{
  "levels_per_channel": 4,
  "norm": "rmsnorm",
  "parallel_block": false,
  "lr": 0.0016,
  "weight_decay": 0.3
}
Rows from block 3, named by matrix and row number. Rows with one number belong to one neuron. Each number is 200 + 30 x the weight over its row's rms, rounded and kept within 0 to 999. All counts start at 0. After the name is the row's rms in percent of the matrix's.
# fc1: MLP up (model.blocks.3.mlp.fc1.weight, 1024x256), inputs 128-255
# fc2: MLP down (model.blocks.3.mlp.fc2.weight, 256x1024, transposed), outputs 128-255
fc1.426,097,216,165,227,219,154,170,189,262,208,205,217,218,206,194,161,249,181,138,135,233,206,190,166,230,166,205,192,212,199,249,234,166,196,162,174,197,253,185,159,196,207,189,238,192,250,185,226,228,207,261,219,202,208,215,201,206,202,212,183,227,218,241,204,158,201,246,272,232,196,205,212,233,255,187,125,184,150,166,193,178,223,136,171,221,220,230,128,235,252,190,196,127,166,178,181,203,182,219,204,187,136,201,226,244,183,219,185,246,233,207,140,190,234,197,204,165,224,161,175,167,204,219,208,170,202,195,197,206
fc2.426,101,203,191,156,207,224,211,196,211,191,246,187,163,179,179,195,218,154,240,259,184,190,166,200,181,199,212,190,193,235,125,219,133,172,208,221,208,186,236,173,188,158,230,162,232,246,178,217,208,206,167,238,189,222,228,168,159,214,239,248,211,203,217,230,172,146,236,159,206,206,197,176,184,183,213,187,198,195,168,180,203,185,181,215,248,200,186,194,204,140,153,240,264,233,192,250,216,232,232,230,217,224,158,178,204,224,186,221,183,173,208,165,193,203,213,213,186,199,161,208,208,252,178,168,187,227,241,213,255
fc1.427,096,207,214,262,229,220,219,274,191,229,205,180,205,177,231,162,203,217,197,207,176,220,199,234,228,200,194,188,192,200,244,185,210,267,220,209,219,204,256,240,209,204,217,189,224,253,175,159,170,179,175,247,225,183,172,176,209,204,222,174,223,138,172,174,270,219,228,181,198,277,192,172,168,206,233,211,220,201,171,182,148,201,178,237,198,204,219,218,210,160,232,173,166,161,218,215,212,168,182,220,178,203,183,161,195,173,201,144,222,194,178,164,220,177,195,247,265,238,161,201,214,176,263,193,212,220,190,193,256
fc2.427,088,219,203,210,206,179,213,162,241,225,225,240,195,169,180,210,236,213,185,201,229,210,182,260,157,193,219,249,217,232,182,229,203,183,211,199,185,199,162,226,199,243,182,208,160,225,186,158,199,210,167,157,266,208,220,194,217,209,159,183,199,217,176,222,211,223,185,233,229,179,215,226,206,178,238,211,192,190,214,185,164,170,155,235,216,169,241,232,205,215,172,188,166,129,227,193,251,148,241,167,180,151,190,222,239,223,238,234,151,232,211,212,211,185,227,121,136,192,130,215,185,144,190,223,172,219,204,181,191
fc1.428,098,252,209,196,195,200,156,181,191,167,179,232,257,232,228,171,199,196,156,195,134,218,215,189,200,203,150,123,163,193,234,219,205,165,202,209,163,141,269,211,223,249,236,188,190,268,163,212,195,265,235,193,218,185,207,161,196,196,192,240,191,185,227,208,212,177,254,193,173,199,252,230,190,175,200,179,182,165,183,200,221,268,264,158,179,198,219,190,220,177,190,171,236,190,174,225,191,219,187,261,208,141,237,188,229,223,166,207,215,202,219,208,145,188,149,194,199,221,167,134,243,235,179,240,149,231,184,153,138
fc2.428,101,224,234,246,219,225,195,270,206,210,190,197,183,196,235,186,191,181,237,245,205,202,250,173,201,228,176,237,224,157,158,204,134,235,213,202,192,170,206,157,183,153,163,236,167,174,217,195,176,203,156,153,216,227,189,243,236,204,143,201,177,198,203,206,171,249,166,217,192,206,192,169,166,175,186,250,126,253,213,225,176,206,159,192,200,206,227,197,206,250,161,248,188,240,183,227,203,200,199,217,222,187,201,227,228,171,220,268,197,226,195,179,193,205,239,245,180,141,239,245,163,149,210,221,202,220,238,212,196
fc1.429,098,163,202,180,211,114,223,190,196,137,188,243,214,234,199,219,149,225,256,196,211,156,184,221,211,222,170,187,234,175,113,190,182,172,196,198,201,237,212,191,216,257,193,217,254,205,169,205,184,186,207,198,217,169,172,186,179,239,213,234,230,188,209,160,163,179,176,222,245,198,215,163,228,179,167,233,219,252,242,229,214,188,246,190,125,208,213,198,149,241,216,204,240,187,184,241,257,216,190,242,233,220,174,262,201,246,249,181,248,198,179,184,209,220,241,209,178,229,231,220,202,207,188,196,190,179,215,157,188
fc2.429,096,209,203,227,243,199,139,193,231,224,278,178,208,135,199,238,162,149,176,226,166,197,189,192,226,161,231,182,176,194,225,201,247,202,198,209,159,201,158,146,254,218,229,224,142,241,189,169,201,182,193,208,239,173,187,211,145,125,206,226,142,238,214,200,221,257,183,198,210,175,215,237,236,200,168,187,209,204,225,246,172,232,204,223,208,150,148,238,248,190,171,200,244,209,185,198,209,206,192,162,218,208,206,208,146,168,196,197,155,208,170,142,209,145,247,220,194,198,140,198,223,169,203,215,213,204,184,188,177
fc1.430,108,223,198,197,179,201,197,215,178,175,140,245,248,203,177,206,229,210,241,173,214,250,201,225,222,244,206,203,154,188,192,159,226,221,215,215,219,200,220,172,194,154,186,246,186,254,197,182,176,203,200,244,215,228,194,238,198,173,200,204,172,235,171,228,187,205,203,194,187,207,188,167,161,278,156,240,245,193,224,189,237,190,206,229,200,157,265,149,180,196,236,192,262,199,171,209,147,216,169,170,232,138,144,193,215,168,178,198,214,224,198,191,256,286,232,182,164,225,205,219,185,177,205,167,223,157,222,125,253
fc2.430,125,183,250,122,199,206,202,173,175,244,194,185,208,240,203,183,154,205,201,176,212,176,217,267,185,228,206,220,148,180,164,173,179,196,183,194,213,186,199,240,218,188,187,211,233,232,196,207,163,205,170,245,250,162,187,174,228,185,214,213,233,190,235,230,189,216,241,195,216,187,180,221,221,246,176,222,203,178,242,157,220,182,216,184,209,203,203,226,202,160,274,215,212,195,170,134,200,149,193,212,171,213,248,203,200,277,180,153,166,185,215,182,282,144,123,215,206,206,201,252,154,231,203,177,229,232,219,192,214
fc1.431,100,213,185,218,177,188,179,250,125,203,178,211,184,216,189,171,171,195,167,157,229,187,209,194,162,146,159,222,164,171,175,175,153,187,210,164,204,226,184,189,220,203,225,243,185,208,229,199,169,222,190,184,171,232,219,215,207,140,158,217,242,180,211,215,192,219,196,161,182,181,180,156,146,248,213,219,208,203,214,248,182,134,200,184,224,204,200,199,220,237,209,206,193,177,229,202,222,226,202,199,267,148,200,261,232,219,235,200,164,191,218,182,218,248,208,212,238,191,206,196,211,218,200,227,181,273,202,174,199
fc2.431,098,146,184,182,216,179,243,206,207,188,224,170,194,195,184,234,206,200,168,186,180,223,263,232,224,226,231,201,235,183,203,200,199,211,204,148,233,137,197,229,206,204,220,155,197,209,171,200,183,233,203,188,281,247,217,223,203,216,224,200,189,256,189,219,223,249,233,172,205,214,238,195,240,208,190,227,264,166,208,228,219,226,226,230,237,215,235,210,183,126,247,163,192,232,250,247,169,127,201,161,186,223,192,224,158,242,230,171,212,211,182,220,199,205,146,229,181,193,236,227,194,209,214,155,169,221,242,252,182
fc1.432,092,197,218,232,151,173,220,143,196,167,234,169,213,187,194,189,223,188,219,246,207,195,257,172,190,243,217,208,240,202,176,167,206,170,222,177,188,202,212,138,215,193,207,197,197,213,173,186,228,257,240,222,256,205,202,182,249,253,227,183,273,231,257,228,224,228,194,174,197,176,183,193,215,205,216,257,226,231,182,263,231,238,210,260,173,230,192,208,127,189,199,215,176,191,263,178,168,200,195,167,248,227,206,211,173,181,185,226,254,133,169,201,194,183,264,200,145,207,217,219,213,174,157,210,179,234,189,196,210
fc2.432,092,147,185,171,131,193,169,216,225,166,235,193,182,187,244,241,251,169,200,194,167,222,200,194,192,163,160,212,184,211,163,204,198,218,176,157,211,238,228,183,192,190,232,207,206,191,221,212,264,206,149,235,186,155,201,190,254,205,196,147,189,215,144,252,209,197,209,189,200,152,209,208,291,182,193,234,173,137,207,187,148,228,245,170,175,236,218,217,194,186,243,162,227,213,208,209,217,249,178,189,150,197,223,199,187,170,200,228,219,191,239,200,204,258,195,197,181,174,172,224,210,251,197,197,205,196,224,252,224
fc1.434,105,212,191,211,267,226,144,201,242,206,218,219,204,225,208,215,179,194,201,208,227,213,223,150,167,131,188,163,219,206,199,220,192,185,145,245,209,211,213,181,191,160,288,218,172,224,218,199,240,186,227,205,220,133,229,188,214,219,194,189,227,199,187,153,192,250,253,205,196,196,240,185,185,169,171,203,212,186,201,157,208,215,186,245,193,218,183,178,206,182,217,212,168,235,247,198,210,205,251,161,180,236,166,162,216,240,188,142,159,206,185,164,268,223,242,182,199,182,220,198,188,226,164,230,223,223,193,182,200
fc2.434,115,218,204,181,206,229,176,186,169,229,235,197,221,212,198,171,183,128,242,186,200,191,197,175,200,189,189,213,215,210,226,264,155,236,205,233,160,206,186,191,202,152,200,191,228,242,125,188,172,217,211,202,224,183,181,198,164,191,157,231,244,263,153,177,251,205,201,167,214,203,235,181,218,187,210,219,189,200,184,192,212,220,232,173,230,284,284,150,186,163,194,217,301,217,251,199,202,246,215,242,224,221,189,203,210,181,226,178,223,164,221,225,175,185,201,184,148,209,218,168,207,235,204,215,189,163,215,164,216
fc1.435,105,247,208,157,209,115,267,185,218,214,219,210,223,236,224,186,211,181,168,224,212,192,173,205,205,226,221,234,179,129,184,182,229,191,193,232,198,200,190,241,208,153,176,213,187,226,179,225,226,156,217,174,193,181,173,169,205,230,219,184,217,296,246,254,188,236,191,232,191,180,202,236,196,187,167,249,209,157,203,179,211,186,184,247,214,126,220,228,219,187,150,135,245,255,208,243,223,167,207,149,226,200,242,193,204,210,170,187,209,214,200,254,197,174,229,124,214,238,193,161,299,162,208,240,179,254,201,161,192
fc2.435,089,163,217,185,195,208,154,195,212,195,206,175,209,251,196,262,185,176,195,190,209,273,185,173,137,196,219,164,199,209,240,272,149,242,233,217,205,220,199,244,225,180,235,172,150,209,224,255,210,200,225,232,169,207,194,165,210,160,182,187,165,199,215,161,231,183,183,166,201,184,205,215,211,185,199,254,204,272,221,197,245,155,252,170,145,188,186,202,182,145,181,191,146,234,209,180,222,209,216,152,177,217,216,181,209,151,196,233,245,174,238,194,189,188,201,177,184,168,191,212,169,176,170,203,215,224,221,211,200
fc1.436,103,197,171,159,142,199,237,182,196,198,200,220,213,169,209,234,220,208,240,197,243,185,228,211,245,217,249,155,217,239,213,180,202,175,170,172,234,171,214,200,217,200,153,164,245,193,190,218,176,206,230,195,237,199,153,185,221,208,168,213,120,204,230,202,231,188,189,196,234,187,232,198,222,208,228,178,214,199,204,204,142,206,198,202,142,167,200,201,157,173,220,226,210,216,156,177,226,163,186,195,196,176,210,242,223,240,202,209,189,187,173,200,213,206,195,214,210,221,168,177,188,185,196,218,175,148,177,182,180
fc2.436,104,199,179,210,192,225,188,223,187,203,179,161,217,172,224,176,213,222,177,217,202,216,180,191,198,228,203,253,205,176,206,196,186,225,135,181,191,195,205,189,188,172,174,274,177,175,206,165,191,163,188,195,148,239,179,229,193,195,220,218,180,204,212,175,182,188,195,143,209,232,179,229,238,183,166,199,201,152,253,152,201,202,225,265,236,181,197,175,198,235,207,194,207,226,211,185,163,223,157,172,188,215,211,165,216,193,203,270,217,205,254,196,189,235,182,191,244,220,256,174,218,171,215,204,158,202,182,140,199
fc1.437,112,160,179,222,169,193,176,225,254,195,177,190,211,253,215,253,191,207,230,120,168,213,185,201,169,180,209,213,196,234,158,262,159,155,172,257,189,177,258,196,156,204,179,198,208,170,196,153,201,176,196,205,178,200,254,205,257,186,277,235,197,229,162,125,235,189,203,164,183,241,192,217,153,230,161,215,237,182,246,181,164,200,212,199,224,213,186,196,195,217,219,240,240,217,214,236,179,220,186,182,213,228,198,192,220,198,114,228,240,215,195,173,174,178,199,191,163,198,187,209,180,139,201,200,234,222,212,163,260
fc2.437,110,230,198,169,204,177,175,182,194,230,200,132,194,236,204,170,224,223,178,185,164,218,222,194,148,191,179,204,252,169,203,212,176,258,238,204,240,203,269,191,156,166,215,224,209,227,139,168,222,177,190,200,207,176,226,133,181,195,174,231,188,188,222,203,153,206,205,164,192,226,223,171,259,186,170,182,173,198,171,207,205,192,175,193,199,253,171,165,173,215,157,204,237,199,237,207,194,158,221,186,158,226,194,236,191,176,187,174,176,195,188,195,149,255,228,228,221,225,233,139,215,199,231,158,144,146,204,203,195
fc1.438,105,205,236,195,220,209,196,186,155,146,244,242,186,191,220,278,167,180,214,186,215,185,191,176,204,207,193,178,206,215,253,218,209,219,151,185,191,228,192,160,195,240,210,153,217,175,217,167,169,226,206,209,226,189,209,187,234,187,179,244,203,191,218,197,244,208,218,167,217,146,193,218,220,168,241,167,214,183,219,221,163,225,226,177,167,206,283,221,235,212,242,224,190,231,177,186,206,232,158,222,178,170,187,206,235,219,190,248,251,211,163,226,183,177,255,244,223,182,177,186,145,268,205,185,231,205,241,172,231
fc2.438,105,175,152,193,169,228,206,192,246,168,174,211,202,180,224,174,202,195,157,270,182,193,201,204,147,184,193,214,166,193,195,190,204,191,172,216,210,232,214,194,192,195,216,217,195,204,211,165,196,144,131,208,234,204,192,197,208,234,169,153,214,172,253,230,224,228,215,187,231,204,166,230,224,225,201,227,222,167,221,132,257,252,197,196,227,217,174,208,194,161,172,128,203,183,190,200,195,204,231,156,208,220,153,186,182,172,142,223,171,210,199,163,219,192,159,205,169,210,255,211,154,188,158,224,132,179,191,99,178
fc1.440,099,215,171,250,200,181,225,136,275,178,201,260,165,242,194,211,204,206,211,222,152,163,194,165,210,174,171,229,172,179,201,170,205,154,195,263,132,176,235,231,232,191,181,205,257,193,198,242,264,192,155,138,202,207,226,224,189,180,269,191,189,168,193,225,214,195,208,158,180,225,228,214,203,252,138,235,149,239,204,174,230,212,218,160,215,158,213,223,243,217,160,184,217,238,201,187,203,290,192,161,249,230,262,177,225,165,157,228,181,203,246,237,177,196,166,179,239,176,190,246,209,182,218,205,172,152,197,220,208
fc2.440,104,230,213,191,180,236,187,230,209,188,207,245,124,228,263,179,172,142,228,176,218,231,186,164,238,222,211,246,214,198,175,217,152,199,238,203,208,168,200,173,176,184,224,233,206,197,239,156,177,179,213,191,236,193,159,215,204,205,167,193,268,254,200,206,255,205,202,192,192,233,188,192,200,244,144,196,200,184,217,195,195,212,144,271,175,168,208,191,244,213,162,170,157,187,207,235,234,243,237,253,188,258,236,116,199,125,239,210,255,267,205,212,206,204,179,223,212,208,218,176,175,192,187,146,221,211,166,237,181
fc1.441,036,205,223,192,209,177,196,168,179,153,213,233,182,181,233,135,218,182,292,215,209,220,179,262,194,277,242,187,193,242,192,199,229,259,222,178,235,185,167,237,184,185,226,236,216,225,191,215,184,117,202,195,198,199,254,244,186,207,226,229,180,230,121,203,206,184,207,264,182,235,217,231,197,226,182,197,174,188,224,232,214,226,208,228,252,135,203,158,193,201,212,198,214,204,180,158,129,189,186,235,183,206,243,182,159,205,191,241,238,184,222,195,203,214,240,172,217,213,203,194,236,195,225,163,187,197,206,191,217
fc2.441,056,250,228,210,190,185,207,216,224,219,244,128,189,204,186,298,128,190,176,190,219,236,178,195,207,196,228,195,168,226,256,205,163,206,243,189,166,204,182,193,217,203,201,241,202,174,207,181,219,205,219,249,196,195,205,182,179,221,177,213,192,193,194,188,239,220,202,190,246,187,198,173,218,215,173,143,180,211,157,186,230,204,245,214,256,131,147,225,249,174,181,225,207,224,250,227,191,218,226,181,184,250,193,211,197,165,203,188,204,205,170,163,181,173,168,201,182,254,159,154,235,169,212,153,175,392,191,235,219
fc1.442,097,209,176,161,154,200,153,232,235,229,192,220,199,207,230,263,261,200,221,192,221,178,207,231,177,168,214,150,156,212,265,199,250,183,198,217,237,208,217,194,213,213,165,214,217,218,213,164,177,217,197,183,177,194,144,198,246,152,212,161,242,136,188,239,214,222,194,219,218,203,224,193,212,255,187,150,137,184,191,182,219,255,174,219,190,225,192,237,202,223,191,197,199,250,204,145,233,211,223,213,200,252,145,210,175,227,189,184,217,204,210,170,194,190,247,173,207,163,208,202,178,201,168,188,249,160,164,151,219
fc2.442,087,209,220,227,220,221,204,211,163,212,202,179,176,210,210,208,239,243,176,244,186,197,218,197,168,171,138,188,226,182,189,214,267,200,235,184,162,218,230,118,211,176,203,261,196,206,137,141,176,207,201,200,169,208,177,207,216,173,186,155,180,224,158,201,184,214,217,163,239,193,219,178,167,230,174,234,220,188,215,250,205,217,180,220,222,164,182,251,166,249,185,190,179,191,164,217,224,168,184,181,211,185,207,268,152,191,234,239,249,225,200,260,167,170,206,213,186,226,211,265,176,220,118,182,182,137,194,150,158
fc1.443,105,237,189,211,195,210,187,206,219,196,217,250,188,192,162,178,200,178,157,188,242,165,153,127,181,153,182,184,154,199,191,196,201,180,229,215,168,181,208,172,263,155,224,204,161,137,186,204,191,215,176,178,200,174,202,143,181,177,140,204,194,220,225,220,220,136,205,204,219,196,254,162,218,194,208,196,194,155,203,225,202,220,206,173,214,171,145,229,167,235,126,178,185,217,144,253,241,246,184,172,231,122,188,225,186,242,229,164,188,187,224,223,214,172,218,246,210,162,203,168,244,245,263,192,203,218,200,158,182
fc2.443,119,211,205,207,192,216,190,251,172,198,209,183,226,234,163,179,172,200,168,269,185,184,234,166,215,178,166,193,163,166,157,257,257,204,182,172,190,201,236,217,213,193,236,248,206,188,281,222,233,183,205,223,245,195,206,213,216,208,205,224,165,183,222,218,219,208,247,184,190,190,218,237,207,175,204,186,163,191,202,171,226,195,145,145,145,182,216,195,177,217,252,234,204,182,173,211,198,168,197,240,175,171,201,223,193,206,203,133,145,172,183,167,235,214,153,193,228,203,200,247,180,225,232,203,192,222,187,205,236
fc1.444,096,185,229,230,235,141,242,173,171,223,210,190,163,181,230,176,183,177,169,208,224,187,208,199,186,239,211,239,160,222,251,203,206,234,178,162,237,175,186,194,217,217,224,206,192,225,215,139,207,157,175,218,164,245,185,168,174,211,201,218,230,183,209,227,165,209,199,169,183,227,143,188,255,136,189,155,201,272,221,272,213,223,196,174,177,171,206,189,148,206,200,211,214,258,217,234,174,195,222,220,194,142,205,175,196,165,193,218,257,222,200,189,258,159,279,205,192,196,161,240,219,158,184,192,196,201,181,172,200
fc2.444,093,205,236,201,198,204,186,212,216,179,178,202,177,238,149,216,183,182,183,217,182,265,230,146,227,203,179,155,209,278,188,181,199,243,219,249,221,184,242,266,177,172,197,237,158,197,215,266,160,211,237,208,255,164,195,228,227,216,221,153,203,169,232,218,221,242,179,165,183,201,231,225,276,205,172,187,206,226,214,249,119,180,237,177,186,185,191,223,218,208,172,210,194,188,221,216,195,201,212,232,196,209,200,197,184,221,228,175,231,127,189,214,172,229,180,152,288,217,200,208,191,197,229,201,226,225,233,147,211
fc1.445,087,180,153,213,215,184,151,151,196,217,215,272,216,143,203,230,178,218,231,194,192,232,186,240,203,245,198,188,207,213,209,189,221,223,160,247,248,198,169,179,194,232,156,142,180,212,192,259,176,270,183,185,225,188,219,179,164,216,221,180,220,193,158,176,191,98,217,182,231,184,213,215,179,217,160,204,167,225,226,160,208,199,173,200,213,188,204,186,136,197,218,191,216,254,195,200,244,204,194,208,210,203,250,215,211,245,222,228,254,150,216,243,182,219,196,226,181,258,208,211,216,251,209,244,206,196,179,165,160
fc2.445,098,245,177,223,199,207,254,254,170,243,197,187,212,231,167,156,196,202,174,245,216,197,205,232,184,209,235,247,228,164,236,214,224,238,192,224,222,228,206,212,182,185,251,260,196,203,212,180,160,186,221,165,192,190,178,203,213,192,149,207,180,195,244,227,203,262,220,197,164,241,156,188,203,256,183,247,198,249,234,224,187,240,253,189,212,139,158,164,248,254,181,210,164,227,214,215,178,164,194,249,236,174,152,194,171,149,177,225,181,219,144,164,188,240,197,194,202,205,206,212,207,190,226,225,137,262,196,180,206
fc1.446,098,136,243,207,177,208,232,203,187,214,270,220,203,232,139,194,240,146,201,164,201,196,253,165,179,190,188,181,191,216,204,244,259,170,139,171,199,175,219,162,268,181,214,193,193,160,225,174,174,186,214,214,161,218,217,193,156,254,187,213,234,152,202,238,164,175,201,199,256,193,196,188,196,209,244,177,195,234,199,193,191,229,198,177,153,160,176,226,161,176,248,228,223,182,195,190,176,223,211,153,195,190,244,153,207,142,203,204,318,217,203,214,281,175,215,140,149,236,238,205,204,215,240,178,185,177,148,165,193
fc2.446,108,213,182,165,197,216,245,254,177,252,283,181,180,174,185,216,170,205,227,239,223,191,190,210,267,227,142,150,211,210,190,171,203,188,170,172,157,235,221,218,173,180,228,219,185,151,206,157,299,211,155,227,215,159,184,212,221,178,225,220,190,222,209,165,223,203,195,177,253,138,198,205,201,218,221,188,212,231,174,203,185,213,255,198,222,202,175,166,175,152,201,191,171,185,211,193,193,217,145,199,159,197,231,279,212,173,229,174,226,223,222,202,194,228,181,164,220,204,192,166,166,206,196,221,178,200,199,207,217
fc1.447,099,227,258,216,244,195,237,227,213,196,141,180,231,167,260,207,189,274,199,134,203,232,202,249,172,181,154,161,186,234,190,169,176,208,173,179,198,190,248,164,159,162,158,181,191,211,214,152,205,255,200,220,195,207,243,262,215,243,189,226,242,190,240,187,218,210,223,199,169,194,183,171,229,179,232,157,221,182,221,193,201,143,231,218,179,206,178,162,173,237,197,161,153,177,179,214,235,156,169,269,192,195,194,194,209,206,176,215,134,198,171,211,213,156,215,185,218,193,180,204,238,189,205,161,198,185,239,205,179
fc2.447,098,213,206,193,220,182,235,182,196,169,229,191,223,261,147,215,173,230,232,150,234,201,204,233,151,242,224,170,185,210,264,213,205,192,260,170,209,184,199,199,135,236,208,154,175,214,209,233,242,150,214,171,186,208,176,221,118,216,183,206,189,255,162,151,240,219,155,188,250,210,161,272,216,199,152,240,144,200,168,194,198,229,190,151,156,211,161,193,240,233,220,235,181,227,201,192,253,236,202,196,200,231,234,187,230,221,200,140,188,221,179,172,192,186,174,202,177,219,166,188,175,205,230,185,136,155,191,200,234
fc1.448,097,188,154,130,245,173,151,199,166,197,170,188,211,240,191,236,200,163,223,200,188,204,216,175,219,214,131,200,175,215,218,201,149,161,198,222,184,246,248,182,174,186,231,218,173,172,197,235,187,139,226,192,139,242,187,218,230,199,174,189,211,144,216,184,177,201,237,241,187,185,244,224,199,186,235,157,237,244,205,235,230,257,227,207,179,263,173,158,219,222,205,205,225,201,229,195,152,169,217,183,198,229,244,180,142,213,160,189,220,172,229,220,254,168,218,221,181,174,156,104,141,196,236,178,193,122,196,210,174
fc2.448,092,207,240,272,181,187,198,193,186,196,229,199,179,186,165,196,198,184,136,232,197,210,174,261,192,177,203,166,196,170,199,229,202,197,230,182,202,187,138,151,153,251,176,208,197,208,181,161,196,249,169,179,222,178,188,203,152,197,236,213,206,295,202,230,206,173,165,191,248,147,139,215,212,208,168,239,181,223,222,168,226,192,117,180,213,190,231,237,159,196,231,231,176,209,178,185,222,179,177,181,171,210,221,204,192,170,176,202,169,224,219,175,166,225,180,209,204,232,180,283,204,154,165,201,261,100,164,174,192
fc1.449,095,183,234,197,228,176,257,200,163,179,248,201,129,220,157,196,179,210,186,210,200,154,224,202,226,162,206,189,158,200,183,202,230,182,226,206,161,150,261,170,221,228,161,173,212,211,165,166,193,227,170,217,205,239,217,254,178,176,193,171,232,210,186,236,160,197,190,204,178,209,185,275,186,183,181,187,206,221,198,228,212,203,188,238,233,163,185,235,136,141,150,180,208,197,169,99,202,226,262,161,193,267,223,162,221,179,218,215,222,127,188,211,198,163,193,137,175,235,198,228,189,190,256,255,209,217,196,206,255
fc2.449,096,153,178,207,201,241,230,179,188,224,235,239,233,196,209,194,188,233,168,211,215,194,182,238,153,204,268,196,188,184,234,216,204,220,177,178,256,195,217,187,233,189,203,220,175,232,163,212,169,199,228,226,205,201,179,173,208,221,219,224,172,220,226,164,241,233,186,190,226,181,242,206,205,228,209,229,153,209,177,195,258,208,195,163,230,226,220,171,208,166,190,202,247,219,165,184,190,194,180,214,171,179,179,250,184,169,251,238,228,209,197,165,208,196,194,227,225,160,195,138,201,258,205,201,163,181,191,212,232
fc1.450,086,181,172,218,198,241,210,210,177,210,209,273,276,161,210,207,196,233,187,212,200,133,179,203,198,167,234,212,156,202,218,204,211,140,229,157,176,234,208,211,167,150,216,178,174,199,161,229,221,177,185,178,228,206,169,194,172,167,213,134,162,226,195,216,205,244,234,232,262,263,217,241,211,210,191,204,264,156,194,228,218,212,182,229,190,193,153,190,116,199,226,237,214,162,233,175,180,166,247,180,190,237,165,182,199,222,210,242,177,150,153,200,206,159,200,146,237,208,220,180,197,173,206,171,155,178,238,204,194
fc2.450,095,197,228,169,197,206,186,248,257,195,139,168,223,232,182,188,179,195,196,210,245,207,238,176,195,224,238,209,226,213,217,247,172,263,229,253,138,203,213,184,223,233,195,163,215,184,212,160,168,172,217,195,203,223,234,182,192,188,195,193,186,174,238,164,201,227,163,193,221,244,214,224,250,171,232,196,126,175,239,240,153,220,195,218,217,149,228,215,222,234,170,241,163,268,177,184,220,158,231,251,143,228,211,200,182,206,164,165,218,242,238,196,218,149,199,204,168,178,187,172,215,222,231,210,169,220,206,217,214
fc1.451,094,239,216,240,187,207,175,206,236,209,200,264,203,216,234,217,200,228,260,215,220,198,223,140,243,212,206,183,172,139,238,186,197,179,165,218,161,166,207,255,212,207,175,257,229,164,203,174,194,181,158,253,240,222,183,212,195,151,124,184,158,180,231,200,238,210,184,192,195,183,183,212,189,273,245,171,172,200,177,205,189,212,219,181,209,183,161,152,182,193,222,164,252,219,262,194,227,237,195,190,181,201,165,193,206,169,203,190,214,147,260,178,176,178,213,237,249,173,148,162,174,208,231,180,252,163,183,178,242
fc2.451,092,218,229,163,196,252,200,163,215,214,173,205,201,152,200,185,207,196,177,209,193,186,203,209,221,187,217,225,197,199,185,192,227,215,209,190,281,188,227,194,181,220,265,176,202,258,182,205,213,212,223,159,172,176,200,187,238,287,266,220,221,248,216,206,184,165,223,236,200,245,212,236,180,191,176,237,237,182,125,204,210,187,176,279,179,231,181,232,208,204,190,207,174,169,174,175,230,246,241,218,219,183,190,210,210,217,203,198,165,239,226,222,214,228,214,196,195,169,221,219,220,185,217,234,213,167,203,178,171
fc1.452,104,164,193,180,161,250,192,221,197,197,184,170,161,207,156,138,221,233,258,172,224,205,235,227,175,207,161,182,174,209,211,226,172,175,165,270,182,214,194,169,216,244,243,172,192,202,184,204,176,215,190,168,160,219,207,174,217,213,173,224,188,190,195,235,212,158,147,266,190,201,187,189,168,192,226,175,250,228,242,169,216,150,178,220,168,162,207,241,199,199,211,201,224,193,210,241,211,236,231,175,206,219,208,187,180,214,201,175,122,252,202,186,204,224,197,197,143,168,176,152,136,164,231,239,177,124,172,224,185
fc2.452,111,174,217,212,192,220,228,246,199,147,222,196,176,190,214,235,181,211,163,168,238,211,267,169,223,173,212,217,166,186,175,201,197,225,157,187,169,182,231,189,179,222,255,226,199,203,169,230,212,203,199,234,236,263,270,210,231,234,167,215,230,212,251,239,213,179,163,195,195,165,202,164,233,187,148,240,216,227,144,203,185,239,200,166,214,178,219,220,242,201,191,197,219,254,242,169,228,193,270,212,192,218,203,189,232,163,148,182,197,181,233,201,258,189,169,186,202,185,155,176,156,177,209,262,213,214,191,164,133
fc1.453,107,185,201,256,146,143,170,215,195,216,230,201,203,228,216,161,230,208,180,164,145,254,208,227,237,189,212,193,175,214,251,214,233,219,189,161,186,157,237,215,186,193,218,174,238,190,216,231,186,215,206,229,171,165,203,174,216,219,223,209,186,135,183,200,185,199,203,188,186,178,215,189,158,179,174,182,190,194,250,188,199,200,187,226,170,250,163,214,261,176,170,178,175,216,226,180,174,192,234,152,191,197,198,248,173,180,222,248,177,178,187,224,196,190,167,177,250,189,185,182,239,231,193,154,207,217,213,250,235
fc2.453,096,224,217,146,208,250,225,201,214,190,140,216,194,170,178,214,231,195,237,168,215,204,148,235,225,202,206,188,251,189,182,177,216,184,221,211,188,199,175,201,222,172,200,161,243,181,191,195,179,184,208,208,226,195,175,239,256,202,215,172,211,159,196,134,190,196,169,209,172,221,209,198,231,140,194,184,213,139,163,200,203,154,227,197,179,121,190,186,185,203,180,156,224,223,234,186,259,188,216,188,219,180,183,159,172,162,245,214,267,161,133,229,193,199,210,171,202,216,187,263,192,148,219,219,194,245,258,247,221
fc1.454,106,180,208,191,239,242,165,180,204,170,224,209,217,190,189,221,217,187,164,222,211,184,181,200,188,203,183,174,235,187,218,178,208,188,187,230,185,149,215,160,154,252,141,233,250,248,218,196,181,220,200,274,183,224,222,226,203,225,244,145,211,251,197,150,190,193,172,201,210,198,283,218,199,188,222,184,276,195,211,235,218,173,237,214,215,231,200,237,203,187,261,183,165,172,208,172,163,193,216,243,208,197,269,194,227,193,214,242,175,207,211,222,210,145,234,209,195,196,167,236,178,165,180,230,191,207,227,235,219
fc2.454,112,236,169,203,166,249,193,199,225,206,117,135,206,259,178,225,180,173,208,192,196,215,239,201,185,218,214,145,222,155,218,161,191,216,244,155,229,236,203,224,224,241,172,170,207,197,161,270,234,225,207,184,202,188,171,183,193,242,187,186,174,197,204,217,175,212,203,185,221,259,187,189,222,182,213,209,160,211,215,193,215,187,197,209,161,274,173,185,207,211,208,249,205,191,197,281,212,169,223,209,204,216,188,182,148,210,223,191,197,236,181,260,186,229,207,159,192,200,182,170,209,241,188,173,209,172,238,179,236